Rows from block 6, named by matrix and row number. Rows with one number belong to one neuron. Each number is 500 + 40 x the weight over the matrix's rms, rounded and kept within 0 to 999. All counts start at 0. Numbers have three digits each.
# fc1: MLP up (model.blocks.6.mlp.fc1.weight, 256x128), inputs 96-127
# fc2: MLP down (model.blocks.6.mlp.fc2.weight, 128x256, transposed), outputs 96-127
fc1.81:547514499478507499454557551562434434534535505478522560485521519509468513467493516522490480462533
fc2.81:516487517482499484507517480476503476432440518458516496502516506517463500497488521543534500483516
fc1.82:525429402522505565528503498493498462477471452521480488534531557493466525501549469547524520525543
fc2.82:466546507465471512457505535520451473481445554539544488569440440496461529469467536504531440492482
fc1.83:525501450529514556519486539471444499504469533504511553445471495441481530407488528485513559479511
fc2.83:559514488447513487466491426505539527524484461451528558488520502491528476547501518488543374486481
fc1.84:522511530487500509506479462517461462466531502515555471487473430522501437478498526504420464517518
fc2.84:463590527542489525482508446460420468511458495495436542512503483523487509489545524543432509481476
fc1.85:524535466453548529468481467544523529477536493531546515489531505509565500492477468493441519459514
fc2.85:453495527493502480494505486420497497531397488558540514506517517498451494485515500520465492567543
fc1.86:553454402522486430485499466452535485475517502540474443525473435559527519513594507612504393450573
fc2.86:515513463459538496474515518474555536451533587565492454449538492470488521493421490484549495421535
fc1.87:533487470482424558508520493452529480547549468533548533486477551508454525490529469472490423467506
fc2.87:503495485497524517476485506500483505470480515509548453485461462511536497454475537493501542513494
fc1.88:529506496457504523587486447448484504513504510525557468458440488500576505479488550438469458404512
fc2.88:477441533526525481439492523529508532478415561434537494446468530529471533439533513499506442460512
fc1.89:449513536455474484489455558550419465523547417512573385552565506531517546476493502466506450419451
fc2.89:525464530499454503486463446517514468519479433564458486503532521536528422423589539472493566494419
fc1.90:549493535479528459498521537485509496503477497586515545573489504489587491450602445460509438346480
fc2.90:458514512411492497568509471450521560579463430486488542556538506453458507498575491492491491538532
fc1.91:448404457479473482531504521430433477520487537542463513567455520533511475431509528544490478546585
fc2.91:499573433484512591516479479483500505468519501435459475497469501528533539414516523501489484464618
fc1.92:582487453451607546517538512554410482457501478495493529440565482479561500491512456483530478518504
fc2.92:491496541530480467502500493429458508554431493642569515532420497495434519443536506459478495488521
fc1.93:518509420515483491524517547562444526557522496550509532551525462492532559465516487514504476434540
fc2.93:538486449557526458524525539493502513517470571553488560483504512494479536407505484451491494542528
fc1.94:503492481488535547562467445532476463429515527490570500535532538493578553575465524429541505478469
fc2.94:446445501476536496526505564511475524477525569496504567508408444536541573454493496479468543474524
fc1.95:467485468465582503521552544481472510573411553495512547483517492481499513499511445495416484515513
fc2.95:479601449609459548501491519510511500502579484504483491469489537504493543476466527500519434457580
fc1.96:509476503488552506477519476503463558534532472484468530458497488485504576510456544557502461496495
fc2.96:499500481544466454505494556491578491475474466554481531490550503474511479510516469476489494465456
fc1.97:514471449538463447511574431470442421498539443500489478476570510527532478535544552490511503474494
fc2.97:545502526485524535490486526474544567479508451495570482484508473500533415478461551482518438458523
fc1.98:576485489549505454567543546495484498486485444485445526462475548483495497499506420546524466512532
fc2.98:503501463452509508506496567530481462501546422519552517568455416507519579524473543521495605531461
fc1.99:491458484547539508482507498509512490483426478480524503469447521505491557518506497577425527505526
fc2.99:593458498476512518492503509497514547494543472472530521499575484465484489508514470497554487542512
fc1.100:479466405513510462551477473496502477517549511569431573432593475506525431455584491441502390487573
fc2.100:510606517535455403479499654520479468517477476514535589451563425514670496528513505544489554361574
fc1.101:507516577553491521571489568494525496509470502517513553536464450482580536552531463425462462428473
fc2.101:491479574530520491512540486491512489547517429467575517457540483436443442442541545481451496511515
fc1.102:512504554561585573492476506503475519503516537499512536503483490505542608472462472528528506411491
fc2.102:503618567488448478481525535478484511496513470453583532477515441492508441533477474462477478514493
fc1.103:446473507554507432589501568442464448502446493473545537494467417553599507519476481505494544512515
fc2.103:495540488459495521439469519437472540519480522495438552493464542510502515497487520485557547529460
fc1.104:520474465488465449533495609583536507507504498492531470455529487518473475492537497379518470507507
fc2.104:486538528594466497530518503493496492529426552523495540505430423533501515449490489522481529453540
fc1.105:496526528421432506529498492514531405457480465522520479559510523520484515519525463468468443494453
fc2.105:448520505509474441477458509480522494474477490558481503520449475540531460545472489512515484509470
fc1.106:531451469483548509477530505525517464450487554524529523525505556499526531560453508506516502523518
fc2.106:513480507429549540532491471433513528478470522518533567561446450502420542450473490534503530530425
fc1.107:443482535518537422440510521539602478514469469523455507505479486440512502564503506531497524513532
fc2.107:539553486518471509569494487533468555505506544402463490497580526598544538439525423494520493454521
fc1.108:472535451484503506535478377535489452487501457492535453511585493488506546488483525499466391481501
fc2.108:514530532569535462433544566492440476500550497525524473531492517441463517528467522450498546443508
fc1.109:556446534524517466507550505496525465548566507491517567470414464489557502518541409515518491458490
fc2.109:529529482546473476497509523455403554484422486552565435472574539558501555480503478570519485498448
fc1.110:463538510496512486489525503538457527502540489491454519521544581505511501509470504530523489466505
fc2.110:493483485489553516492510546507493504462476498486511544465447497490491488456471495479511491494469
fc1.111:469547480463565562544549435592535456515557436460521464487502501518531550467458465471475573415494
fc2.111:512482540527553604503483591485448512546538523585432476568612528480529570496483504433462468471509
fc1.112:561488467455545513537559500503531455490518465521498511499408475485578493465452563508492456487511
fc2.112:469505472502533522507534491579459500490444525470484449531570491567517543384540520497508501489488
fc1.113:482491430490522469486551428507456500475533502488524514508568523549514501494515459484515490478512
fc2.113:506487536512515560540505493502474494490435441499519572528527446450522493467524457557480483498552
fc1.114:497547435544513554516496517481525458516513486561489477433542451508451493525515512496430524522564
fc2.114:518525493454527519485419554504523494500495544515495558518519537503519518504542493492497513548496
fc1.115:594512427493571530511535505491526488514427519538423453559432540534482522469572481461494491537544
fc2.115:548486524460499519469490454467466500538450526404483471471590445497464456523440474479527452449482
fc1.116:536555521499488547534473495526513487469557496463530497509525533506484552545488483481531487475494
fc2.116:476455503559472450518507490483529454513479514493496420553478447551507452503524490480509458517579
fc1.117:496449393484520475503497471520463483493480492493491516527546470459533552464523533448542500482541
fc2.117:517498540553528538507497483482437527503426535528505517520409455499451486467517516452503493484530
fc1.118:472491521542506443473494481575499489470566509512487465486546557521514517485509490504502498487477
fc2.118:531515462474496541511511575459503518533439573529492559452477531453463500478528465476511504536438
fc1.119:437540497489512519466426573458448576508451519528543535565477425501554597471546453525497511414555
fc2.119:566482565492494533465477535411585500576455527453514452478433456466507548511456455513498522512550
fc1.120:476435521477580395550569482453487526475467467496483462542475520566534498512524509433438477510532
fc2.120:498516481468506461468499591481555511483494578474509495516538576489454540495515483553551463516524
fc1.121:461497502509537406526566425555555486548494498519509552538522465482486526546482440523440470504501
fc2.121:561450548561534459546486541492553590487446598472600547570497539463484557416462494380536482422511
fc1.122:539426394515576533494477492536453474444508467519602527568512483447503561459467535524529434512585
fc2.122:381530480509512496493453474515465450488498476478523518643504554465530565479457505552518488469488
fc1.123:447468413517554517499513478519513509516468440509515456468470441500539502496481480475559443492504
fc2.123:467534571560458616465465484538430539517593448508486495510498478487455454555468517512545431469551
fc1.124:472448501548518517492478496476520429395478469537546527521496565565553548504489445468503503508488
fc2.124:508564461496501388521489558546511473512488478532513463564522491538484480493435534486499587456496
fc1.125:486505462627528488534471513501422498420439566506498499579478490510545581447551487441496473492521
fc2.125:511510477448497524504491457509451551468448514427536526559457474504466498419412513504482521448530
fc1.126:478474419517484490486460438406573528466491439522505466521516540517584514464592485463516418477496
fc2.126:498487488470513488491541571539528470523560494494521491516508499477508494448463520492530566509519
fc1.127:482517531479525405493473523536436521509508475460458491515457522500575565482505514540474489542520
fc2.127:505462525531502525486501512524502521455497528537533539486518467524480516492525521494465501526481
fc1.128:447483461576476412486479474511493479521524524585521498441539533519514606573547541594472428505549
fc2.128:525591487500509492496494557532526485509489474535515512454536498457600414423441543501504574437521
fc1.129:514452507457529456522548530467416418512528495497494510524506459487500530473531575527474482509556
fc2.129:519535434556435515538527436567504467453493493488440497497483476514502463562548499488495472368533
fc1.130:586445389521470413553486387473510468525539553646571515464429522464452428468479473530461420547586
fc2.130:515501481495507452557489464418439510506494568516426534453383454453422516570441466477477450645483
fc1.131:506434436532479444579561497450441417538536517528484496585499465510541518475577565492464467528600
fc2.131:508590469559495542522508392621475488465498477497488501497464559506481455536521512461506477413503
fc1.132:507546489496566542469488496523511537478460536442482507538476438479526586544507533474508519423552
fc2.132:504509492490484473515483526440535536533470521530546556497439471521521477547469522517462441527532
fc1.133:495500472493551501545518510471485497505487507490488451493529402484474534439507523593517483490561
fc2.133:478510516493455496499496449543393487491472500519491491475511444498507488506490481524482528448493
fc1.134:468507452491513540492520522479416496429446529485482519563488530510465493475507533530508412522536
fc2.134:500468481548496453464511529533510463484527533506473463423559512526506570503528527479518478446552
fc1.135:486487465556462481554555441441471428481461510517532475567549414515470470532572578494493485453542
fc2.135:511490442532567519568483468483586475474355503478505504563488447528477498523571500509505507495535
fc1.136:544481503503500461608454517457513484466409511461497506569504532556541498510589464502523433497567
fc2.136:518495514544492533458472444532457511498458556497469519423423414532429489494492511453504418469565
fc1.137:528479478453467510545475460441449463484499437550537540550529473527501445517401459533524422533588
fc2.137:554458518481489498479545538567481515528544488461416550408470565466557423410529512505472576497509
fc1.138:520454466481573510469508499520483501432500548469532505451542531468574562480493510473476508475531
fc2.138:480496513466506542518506517483476524500434457543461584502438509467452474512511462462503508543476
fc1.139:527550555413489441546526533471560526527459463456477480456476536498563536524514460537487469493461
fc2.139:464486493549519534492516496525473475464507528478456507505473463519540536505503515511550572475511
fc1.140:429482555447533454529478544509488470444561471521472450568437442558495508591521447554488496469466
fc2.140:439444482482487555442511405447503531484479483587440437558468505487389457603531524510536529550508
fc1.141:557468502440498554566493513487532487468496527490508459498529551511518538476534482540487418483482
fc2.141:497513428501530419472469516475509526518521506529563528485432458429440507453491502482510499471519
fc1.142:502485505542566441514505485455479470480505537528452444481572533473503555562519483471463499455499
fc2.142:487457487506479440549519470449535563496505502491526546521464550488550492499428494513507496429512
fc1.143:614495427548569508486493536458469509523487456542533516501501519500525528545520442465513505452516
fc2.143:478589480502392506510510545509523502495477578486487464492538517534522493511531463547531477503506
fc1.144:485455467530465456524558478511447483525458517508533505488484552541558466471499514508460514477493
fc2.144:558461502551512567530549399464544520512468520507423507532571477488515581473536499500500451487496
fc1.145:529467465527502483623544551591494490475444425503506517552497513550523486532543480513456415444583
fc2.145:503479521470485526448473487409539508507502509532538535468515481459425462543495458555521443586444
fc1.146:558528460575472481557541495432491452433446521522507518544473460517527510555482472459544519471505
fc2.146:528524479500472469480498517478499515483448514516486466488437449555471431464476518486496447448446
fc1.147:520496432517526530518532489439545493523466473510512549480491435432525531548510518464545458457505
fc2.147:512550460483460575458489530478492492501537570489472515452442548534473500462466483480533531528589
fc1.148:507487463462501482528500487443431433532508440466574542509449462482471510534447511547529500478470
fc2.148:461489482494477544475510542504465528506562523453535483478529616502497460527481460556506527542549
fc1.149:472461478473536543531516539560549469504566488432516478509531508526538518515534532518479470473521
fc2.149:491437538506517463456510466462436512482501503521484513505533518468531580589520490536446606510455
fc1.150:552523499488471536508473467507460503479470452509449464486508512526509558482445428542514424466492
fc2.150:510488553506499529481492504517475538514470563508454553434508481483468586531555470491497485539526
fc1.151:546530500475532518561532429510483497589505457534494476507512531529513569521469497494480462514522
fc2.151:429458497476461492477459499524504499493501481453525552553474523469492495490471496528513507540544
fc1.152:539518445487471419540543412573509497479443518534533483551524491475496518439505445488486462448490
fc2.152:453474462522459470499474539424467509499495510511504506495523515511502489544541517519530472479511
fc1.153:482540456539539509506514522453480542482498489391502503539495484484466598497440495527503466503526
fc2.153:400509434503474525494508543505440535438573504446448492581487486510536581511500490493490488501510
fc1.154:516499464483471467518544510469554523497522468483466513537552546508607575482522472469449494445475
fc2.154:520468548547514483474526564516393488538493464521470504533511435455521523529476547491485490553503
fc1.155:496490454450472473496508458504504530463566443503502484544496474507460430504535445496500475435531
fc2.155:561531473502506475481502408484443491501503495576494505488458412491506533559422486539483494515483
fc1.156:483464540562546507471528506445447482511576489514469478554548576504452552521523545550510425440495
fc2.156:506459460466540580517528473544438515488448490497456505520519474520487492493445516519468501509463
fc1.157:522488535499470420554528466513540495485525486497454416514514472530546429538484489514517441436473
fc2.157:488527475498456522466533469525457499567553432507433505507477488510532493488487558568493538537462
fc1.158:463430489581546422469451568415500516534490496537472555482553548471567539514522459516519541497545
fc2.158:538574496566493483532486470501519480446475493507522486460445486516506486488421486535443460511503
fc1.159:567498575444476479527519515543481480528572447511518557461576509514551546509486501539463522492483
fc2.159:540464563500483551513556525506495556502518501399524511521502578525481456470474501481542473462560
fc1.160:464562529515479424529514479555517552531507444526449480535546520493508500572550488484494434467506
fc2.160:460505512520508548554522511551456474532516530461531547547519501467466525443430454520495504485533
fc1.161:466544464585500501508504516514410515533480567511541540548502494452452522528548525434509486433492
fc2.161:496450415548489510424505458493528525496590560491494529500490450425489506608491466494486518538460
fc1.162:471492527533527478518537564458471478466563412515527550507444544544512616504494501564474512512509
fc2.162:515532498487546492477481536522517493455456508517508500487551502446521459523543533478497505526484
fc1.163:445418461448494435528483474476494515474553531607531549496479582460436571403467468493496490472502
fc2.163:490447558424443510479529470449487514547468521577462523512550584519508518457587517540518495504551
fc1.164:489481452452552505494512500423510459472505488522511467521523549505571499440490472467482474522470
fc2.164:492429445514509481462527512510546516491523514485556518560550519522442486531541532532506495501487
fc1.165:482483476554462455529512425542491468500510459560530542530453521445496492550423487529440525424537
fc2.165:533509530487544548491461435469453516510501492496478493485539362524473539508516480477490480523428
fc1.166:457497563504519479523426551466520548546502488485545489479466488468540543518481459519515490470475
fc2.166:558465444494506512516588446460456488473462507450515463535518508533458449515540534478514490482513
fc1.167:460491456590481497535459466503395455460462530550532481502445457526493622555524481449415451472512
fc2.167:496472483500411476514567418432544469447495588522492466472533506540545418488539511481494498500553
fc1.168:508447493470523490565545539514513535480512544455537545473494504541610488512504493497503492508477
fc2.168:504503470471520515475495525535482479539492466491497504407456547499484486504457504468538597542484
fc1.169:532450558455489468563492477529490497458518504507456456584577479535564586548546434452495454480505
fc2.169:477563468506504482428495536519482493449546541477519487472505564466452499517479514508529501449482
fc1.170:490472497503527520478536566459484493498480489479535516515477561542565512558438445480455488510530
fc2.170:480574487494508478525488524486597519476463458489494458508452508506487531464579500478521479564518
fc1.171:509543495538526494506477466508516530489545434413538461494535526454498571527484507516506526505474
fc2.171:491540467491470555543487428474555520497581527459447492485471544539429515553470481498489490518510
fc1.172:516469513521528414478577551446501498539526498488506605465495555446450484475479407535568472509518
fc2.172:527507475521461537557452475463578523527423508569507465514512527494480574435533542434488475427497
fc1.173:468489535563472446559540539510469494459434476512452533497443489504553563560501503475450438470545
fc2.173:449454420405444458531538515550519521473481473539476476549496523473560550477467474436528557507469
fc1.174:507498514558469510616530489507530474524486517537455449488485535579490493534493482437477471510488
fc2.174:467500459454531499423468520452469525500477453527561516523470500462432501505457494507509515490503
fc1.175:543455437512493455523555543435498489500503494518445538541476504502539522523531497496534434466489
fc2.175:495490499509527500485496483537517496466529515464535454437483440521523499492486521528513524493533
fc1.176:467428455495519524518530493407469516473468531506504511544496414537527516467555460553499489465541
fc2.176:430515443543440464483497565538427486524501504461391537488445522502537521491520538495516488524578
fc1.177:449562528491501526437521506556518447482544431446576473553532468534531540557524525484458485371513
fc2.177:533482500452538532477488438480506526535554453557466496472513500464457565480488493445487450542493
fc1.178:510484471492452423580499546477484490535470452561496510432545478521487504466614526509546449472498
fc2.178:510535446453500521534507518552479485541516461467516511526596470553538508556479548517495481576534
fc1.179:495490462531513392553484509457492508517461555481535565461451452489543460469468509447447498487530
fc2.179:450527513451448511492484449441461512491486541500484552484555417507474505469519495515447463539439
fc1.180:520506487482492515571552561523558412507517515498563533494526515548613535463623487481553435492536
fc2.180:579512580587428413541546523546505491589517453512488454451497499530467467488481492522522456441558
fc1.181:430460496545604475520485481506584375471473458472477503537510508498536507512516455459481538528546
fc2.181:470525497474549527559463503529508473502453463505491456536469494459510436466458516544522524459472
fc1.182:515421435489536530519581501469420407485456480582492557512480413553469480506508512504473487536557
fc2.182:470541459586490533527493600515470452515471505477446503552472488543460534487534494501507541464546
fc1.183:453471472548534525543514459481513459508432471542601522516466482510511538471456464496498551502577
fc2.183:441541555521483452551457532515526505479486510480491518514482535507520508490434492530524463546466
fc1.184:541516479558543548507552499465537441474541476510453567515514555522520470545473494444518477444530
fc2.184:518465496484555453489500485457555507535470501504562507479496506516509511430524495482489486594482
fc1.185:486530494504479538475537451549548510488490455499480469503541500585501525549568490512486439494543
fc2.185:511465482515468502571444491453474549477456540496461502572544456532514499481487457466488493432529
fc1.186:563501472498464498567572502524491412536526446527512477463507527517558541451535521541499469461518
fc2.186:523451540570485453524497505415500549487365488571506501522422495495488411486488506523456532555480
fc1.187:417469521548498498549496517549503467495521424441554510510531568506472497467587518456505418454566
fc2.187:491466491449495499450449524464455467497523523541520522457544495466508532560523529490539455396539
fc1.188:456511505500443460574517524512462471551543461540565526473534513469484488531508456536473445452498
fc2.188:498496539492504487490486404460500498463520556520442529638511470470513520492453519525495486502465
fc1.189:497458442470512464485491439481460496488522505499498474576591514487477508509488534525519512473522
fc2.189:487456526443501509488554542549479528571460470536502466458479502511502514480531527490460445541475
fc1.190:470506550569454463546463516474450482480465568469541521516492484497545513476470447489495507438526
fc2.190:507524476433466513480496499493470501564489461570450484476511554456488474512538494526552469577417
fc1.191:477499460470544496515550515513465471569480432536439511498502503515569507498501528553452484496549
fc2.191:524542466574533477503501440488513521469518499477538500510483522516499477519502505467499443517498
fc1.192:564538540515449570545502467511388478506475504469600544568518506477443507523419547496501374533515
fc2.192:490516501531531478500450558456526565496556516457482477483566436530538503537607480606503557538497
fc1.193:449532462504468500541490509494502509510520519621438594428505546467428562523549421533500476478528
fc2.193:515521410558526445537506587527556470472459474495548466498536450507570456428515524471475570520501
fc1.194:544520476552557446515536473532491492560567473543516472507467486501457521610507389444469479423502
fc2.194:401447536542436451472467399474403576501574559443423502554473531536443493566531491533501469565528
fc1.195:484455444562517546520545514465466510485498513544430510500440568480538491498518519474436489479483
fc2.195:506398419516523483499508385478505471511489549543495535485517436478496543508531464455513568487544
fc1.196:500489466501552502524537508475461467524533466513487476502476503548507496552497458504494488470499
fc2.196:515483457496518471484482495453479518451477518491494522498547502519585480471470515465476559582449
fc1.197:495502494505545475484483526466518510512486542532484501474543538469485563489514465521511485478439
fc2.197:490457480618478489491463532520527522515523521450510491504494447497483493449445519513529529523529
fc1.198:471475543474509505490495501568539481461521445473536478561457436481475506451539545506497492491561
fc2.198:511537509523484557483441457437397499544560456571523482459513486517583445509458520526495455478457
fc1.199:510430457498631394466559542492468514521507511511512563479505514483518499424516455498440535530541
fc2.199:480501482535423514500508497439524483526508500528439424534533462511482465530490523538508452510545
fc1.200:440462451504526494593493503499463461504474536593472517462508508504410523587539481487518511443498
fc2.200:517500455528503523507494474464572518504489531503493509539526487508500544440518519448494487611456
fc1.201:558506478534538507514599573450498546491419542497488527550529523516526532545573461514510440505501
fc2.201:469565478573438458479499477487511494518477513527503494505449529487475556466456518524548547493517
fc1.202:535529516445466548558480518461472452496492452510486431549486552498533461466447525540485508499519
fc2.202:529512433496536503525493511535482488486521518545480577484512486504452458504509538408497457478487
fc1.203:472465522476509439561494519450473536459464488481523515515513464472490495482492491493602439506542
fc2.203:450457532529471447452607472467497470533543481542530482520464515512473499483482508535481484445455
fc1.204:439408507449536473469497476480534492477499500517507452462516549490555500537577503603495516513515
fc2.204:524533508536559487498552453518497526405453425560561475519444499528477431555544525468527468489511
fc1.205:428494491457434458542505509443448489504474502522539524503507497590499464498491516493458507411569
fc2.205:507532489536478484492512420532479494493578546487456516403416467535485477465466524528483469493481
fc1.206:569390447525523484536508560465474472454498549487554543499529515501576517512500536480502521507565
fc2.206:517521467473517518474450488544454556516520460559521557492485444409515497519475502382497542502470
fc1.207:483530487558561502579522460493532439477497499498502501496474502525573501461553467525533489515495
fc2.207:495493490471505465473521466486478513520451536470422462503534425547440480586504486507505492510533
fc1.208:592470442572543424482500484449547487517541465569529484467514489545515544544520456516472490475528
fc2.208:488504540487479503507484536512437518527551522478463505493498447496490505481511473489509487541483
fc1.209:546521482574542486576489443460499463439507426454491488536497477588542498528505429536517492446537
fc2.209:514482490470496469525483548448432492485547512572533501467410447511487429452516494521516501510434
fc1.210:472467506482502503501574472539465517503521464521516589579571532473482515558536449528484448495485
fc2.210:479488469502483459503538619542520474477450594558502569489470494464510505529464490485483524481505
fc1.211:528534474463524518517522474518517484521512493487505488503561461539520545565524556483482511502519
fc2.211:456527555491491490522491483485474523518427474521516505551505486507470518500503464543470486432482
fc1.212:511563483489516585429504557577498463509568464461507499484582524517594507504561538455451450466479
fc2.212:510450480466528482508520456430482553521429479566459553422448529470451512451512485555484530543461
fc1.213:486435364497550427501519508416505492512494443559462515482490480529484562489546491548566456533452
fc2.213:507469484543522477513475541450480498507495479520518441530478450484465443550467508523528478461545
fc1.214:573552496583525493517582554505483553519505502555526510555557480516510480480489480437500499444541
fc2.214:476566530419446461492520469512500502492464542538567491557435520465445494492484551467499574506473
fc1.215:556425484511502509518547533513514480395535504495578520476481460550525547469463436548460566502539
fc2.215:528503467519503499470587511472506503501542472527445518532485566480531475422453496505520450502484
fc1.216:530561505515575482501498497516454515451477540479457521455482500486484534572582491498484440531510
fc2.216:546520524476502472481471493497525487560507438538515485444441485509537488507491476528528555478525
fc1.217:463469503566541491505538508507498466537494465602598484539507499533489605581593479441479559498476
fc2.217:480523468446534544475467437460472516458527465521455530505551494473439504530492530608517456660543
fc1.218:458491497473577442451437523519479554506503539489559511584493512495500567526509438536482429479475
fc2.218:579485572584550524460496575528522482507488474453535473459581472459505546531536559465529544497454
fc1.219:534518508502512511543490531548542503459474489476519486505465489525483497543508489479533519455512
fc2.219:527567526524453414526557480506552486486595497530490432526531506507576486541513497487434382447521
fc1.220:521517462516546515544543447436446441477550487486519504552507349468530554599563506448502486416532
fc2.220:470509390547489512478460499411448527485453468561511472484530549509519463481548498486463568463513
fc1.221:506472485521491533512512461558503500489524509533511501536498514530541566506464498485543491468538
fc2.221:497449479473451465524480481451538497496466530530477496529458502493514431502489461551495484480530
fc1.222:547501537383540525555536588479439487506485476433499500521433597486518482532439505529469505484506
fc2.222:497468566491517519493478593478505548524499495410552575470490561454493565508500511520581535491507
fc1.223:480516431457499497557490542549509440493576490509563480566556487480462545572452454415551498483454
fc2.223:449430559532512476513461514435475545448477525474481488498448463500493416506487463559510529591522
fc1.224:514507479449519449501495502549387493513524478518460457524504507516589452488542525490486481492511
fc2.224:500482539477451610504513503420479513437488524488510526546529521503466529525510485485494473469523
fc1.225:523454496495470460490487466533417557521501479580517521482489375463545491470548484484493493495539
fc2.225:405488517488484516461518528531472495461529489506532508482488564432596537497512514566478498498487
fc1.226:500457478498549370496493458492530477573480493579440521528499551455481579493600477427484423438594
fc2.226:492573392540543446492482465557466464499464516544395518516542462465458528546446512482441459491523
fc1.227:471468425513511475522505468523522526496578489527534544575496429511528545579510434529498489533600
fc2.227:477440478566402470541540505442516460490394513511445475479491477570535434511578500485464478563553
fc1.228:413467466507532492431468498491497538469502492487473500509489463440500499454525460546510538485570
fc2.228:398496504412484437433476491490497487465491516516482489519499581499532559533611520494552417534517
fc1.229:489505512465515547563450479462419484541548500493584576521466444433451462499492519585459476480552
fc2.229:543469454515490515512520452484546522473479438517508446538465501470507491562559499459524520517408
fc1.230:545396421542494492487539493478444522447536476598536529466456528549513522495478488472496507501582
fc2.230:531560483492498471533536539516522488520482508470484483528542499466567495433612504510532556538474
fc1.231:440458488496558450463521432455488491496471524505424524497531531473518521486497513523490502539533
fc2.231:512500486465556548498527589528496486474491511519530524547433476488499503471419495461513504481451
fc1.232:508449508528519481480492496527424533552505542484456476555456548493509530506518525528512483479533
fc2.232:486532446471485539449475482503566490532513500553529517470512503436471474550475514505559512559486
fc1.233:509483473490513512475527512489471487519519488546519530541533485489529567529486532517484506509500
fc2.233:482440418476483507496511523481473486471469480569481498520472469498456509456489512492525515554465
fc1.234:525481487519487556486499547507542495467430529523508507456454460425514472504501525528450509462536
fc2.234:481488460553467466466463499496487515533460528512526535530549478469488541445553499463502455531445
fc1.235:489491508479573530485509508543445524448466441493512540528486517468519467503497521504540469439508
fc2.235:509508467531481511570546533545525523513508537516464524550530455502433543581565440473505484532566
fc1.236:500601488522516484520538493513541504475477533504469433568466469526562550526592549506467495443510
fc2.236:472520457491534523480505552473507504465553558506473503415532524483516520495493488510471569486525
fc1.237:514491518413484473518476505551436492455501452503482449537469513534545473525483498506503504507479
fc2.237:493508545527479556382426490477490513549511468646498563527533518463478554578549515485491410528485
fc1.238:466500517497535442522493564573474497513519468477514439491440464479544506529507493518512458466451
fc2.238:486546490474450490511514402451466498485520490519428432538510461522500435561500495505499445496523
fc1.239:478472511514505539482463518501527418519515496516462515554489478462524530548543513504491469483540
fc2.239:499552495410505533520478525501487538529493515581439483570547478481481437541464514516492498459476
fc1.240:466497542519517528554482505500480385493450531499476456519533496479486487453572510466513473493529
fc2.240:491547432458496539504452514483505520500433462481528519562478418526458476520460534539508577440514
fc1.241:416429530442568416505513516483561466437489458490482412560450499504492500440513482474473480450506
fc2.241:521508514516516525525481530519533474465556498475552516512544446469517494452483515451529494483510
fc1.242:551516485500539560508570511498517503515438486556519500530476514488526521528527471459529525539469
fc2.242:599537514515473429465542509529506495536474503486553437451532481491535554532463485437515474494554
fc1.243:480430477487596456482446540548500557494519527524586457514522493489527561487436543444551491480470
fc2.243:594503487480531527586516541507473532464449512490478566546453526567509468499480512452474521491489
fc1.244:477461493538469482544499468473377543482439515499535439536462484529486560589549554466510494461534
fc2.244:380539475523513515482450489537512493477491463486517431487499524499411473460475528525508497459476
fc1.245:477435472510481476490493484537478435523606476517501489459510492457493578581471522432486491497572
fc2.245:480496522510539506490483520501500494512450487515464460538532456487457504458509627493515551514491
fc1.246:505511507475484533484516489469509473515498494538530496551574537514571481444469509532512517499510
fc2.246:516468536519521540499504459517523509482512488499474508457538476519503524495524525509456484492471
fc1.247:560555498490495457511510419534501507569437459570538494458605425498498524467423455585491502459527
fc2.247:526490521531493500522504480477464530460491575503497509472418483492459478458585499439539514515486
fc1.248:585526392532501468485573481483556506485509494489478498552450476508490488521507479496536447474542
fc2.248:489519510504478458528517516550465506531481482541526522518504446515528521505532521458503438429501
fc1.249:471532437494498522504439514480467520549596496584544533565457472434546546454489520502538517490582
fc2.249:509468508440548497463456492509565549498493512436543463470552482441487472500429471436542489578498
fc1.250:525545456553473480542501492535500500475526454533548491468470492490498525577469510422513460460519
fc2.250:454514535481460453504501509529549458517532521497446459496509505549524510473559498484458407463576
fc1.251:487540421530552552531521421542555514491506506488530454452549522511544593531435490438478512431487
fc2.251:449500539547475508447447553512431555505532460470499515464497512479503528435539520525459478563483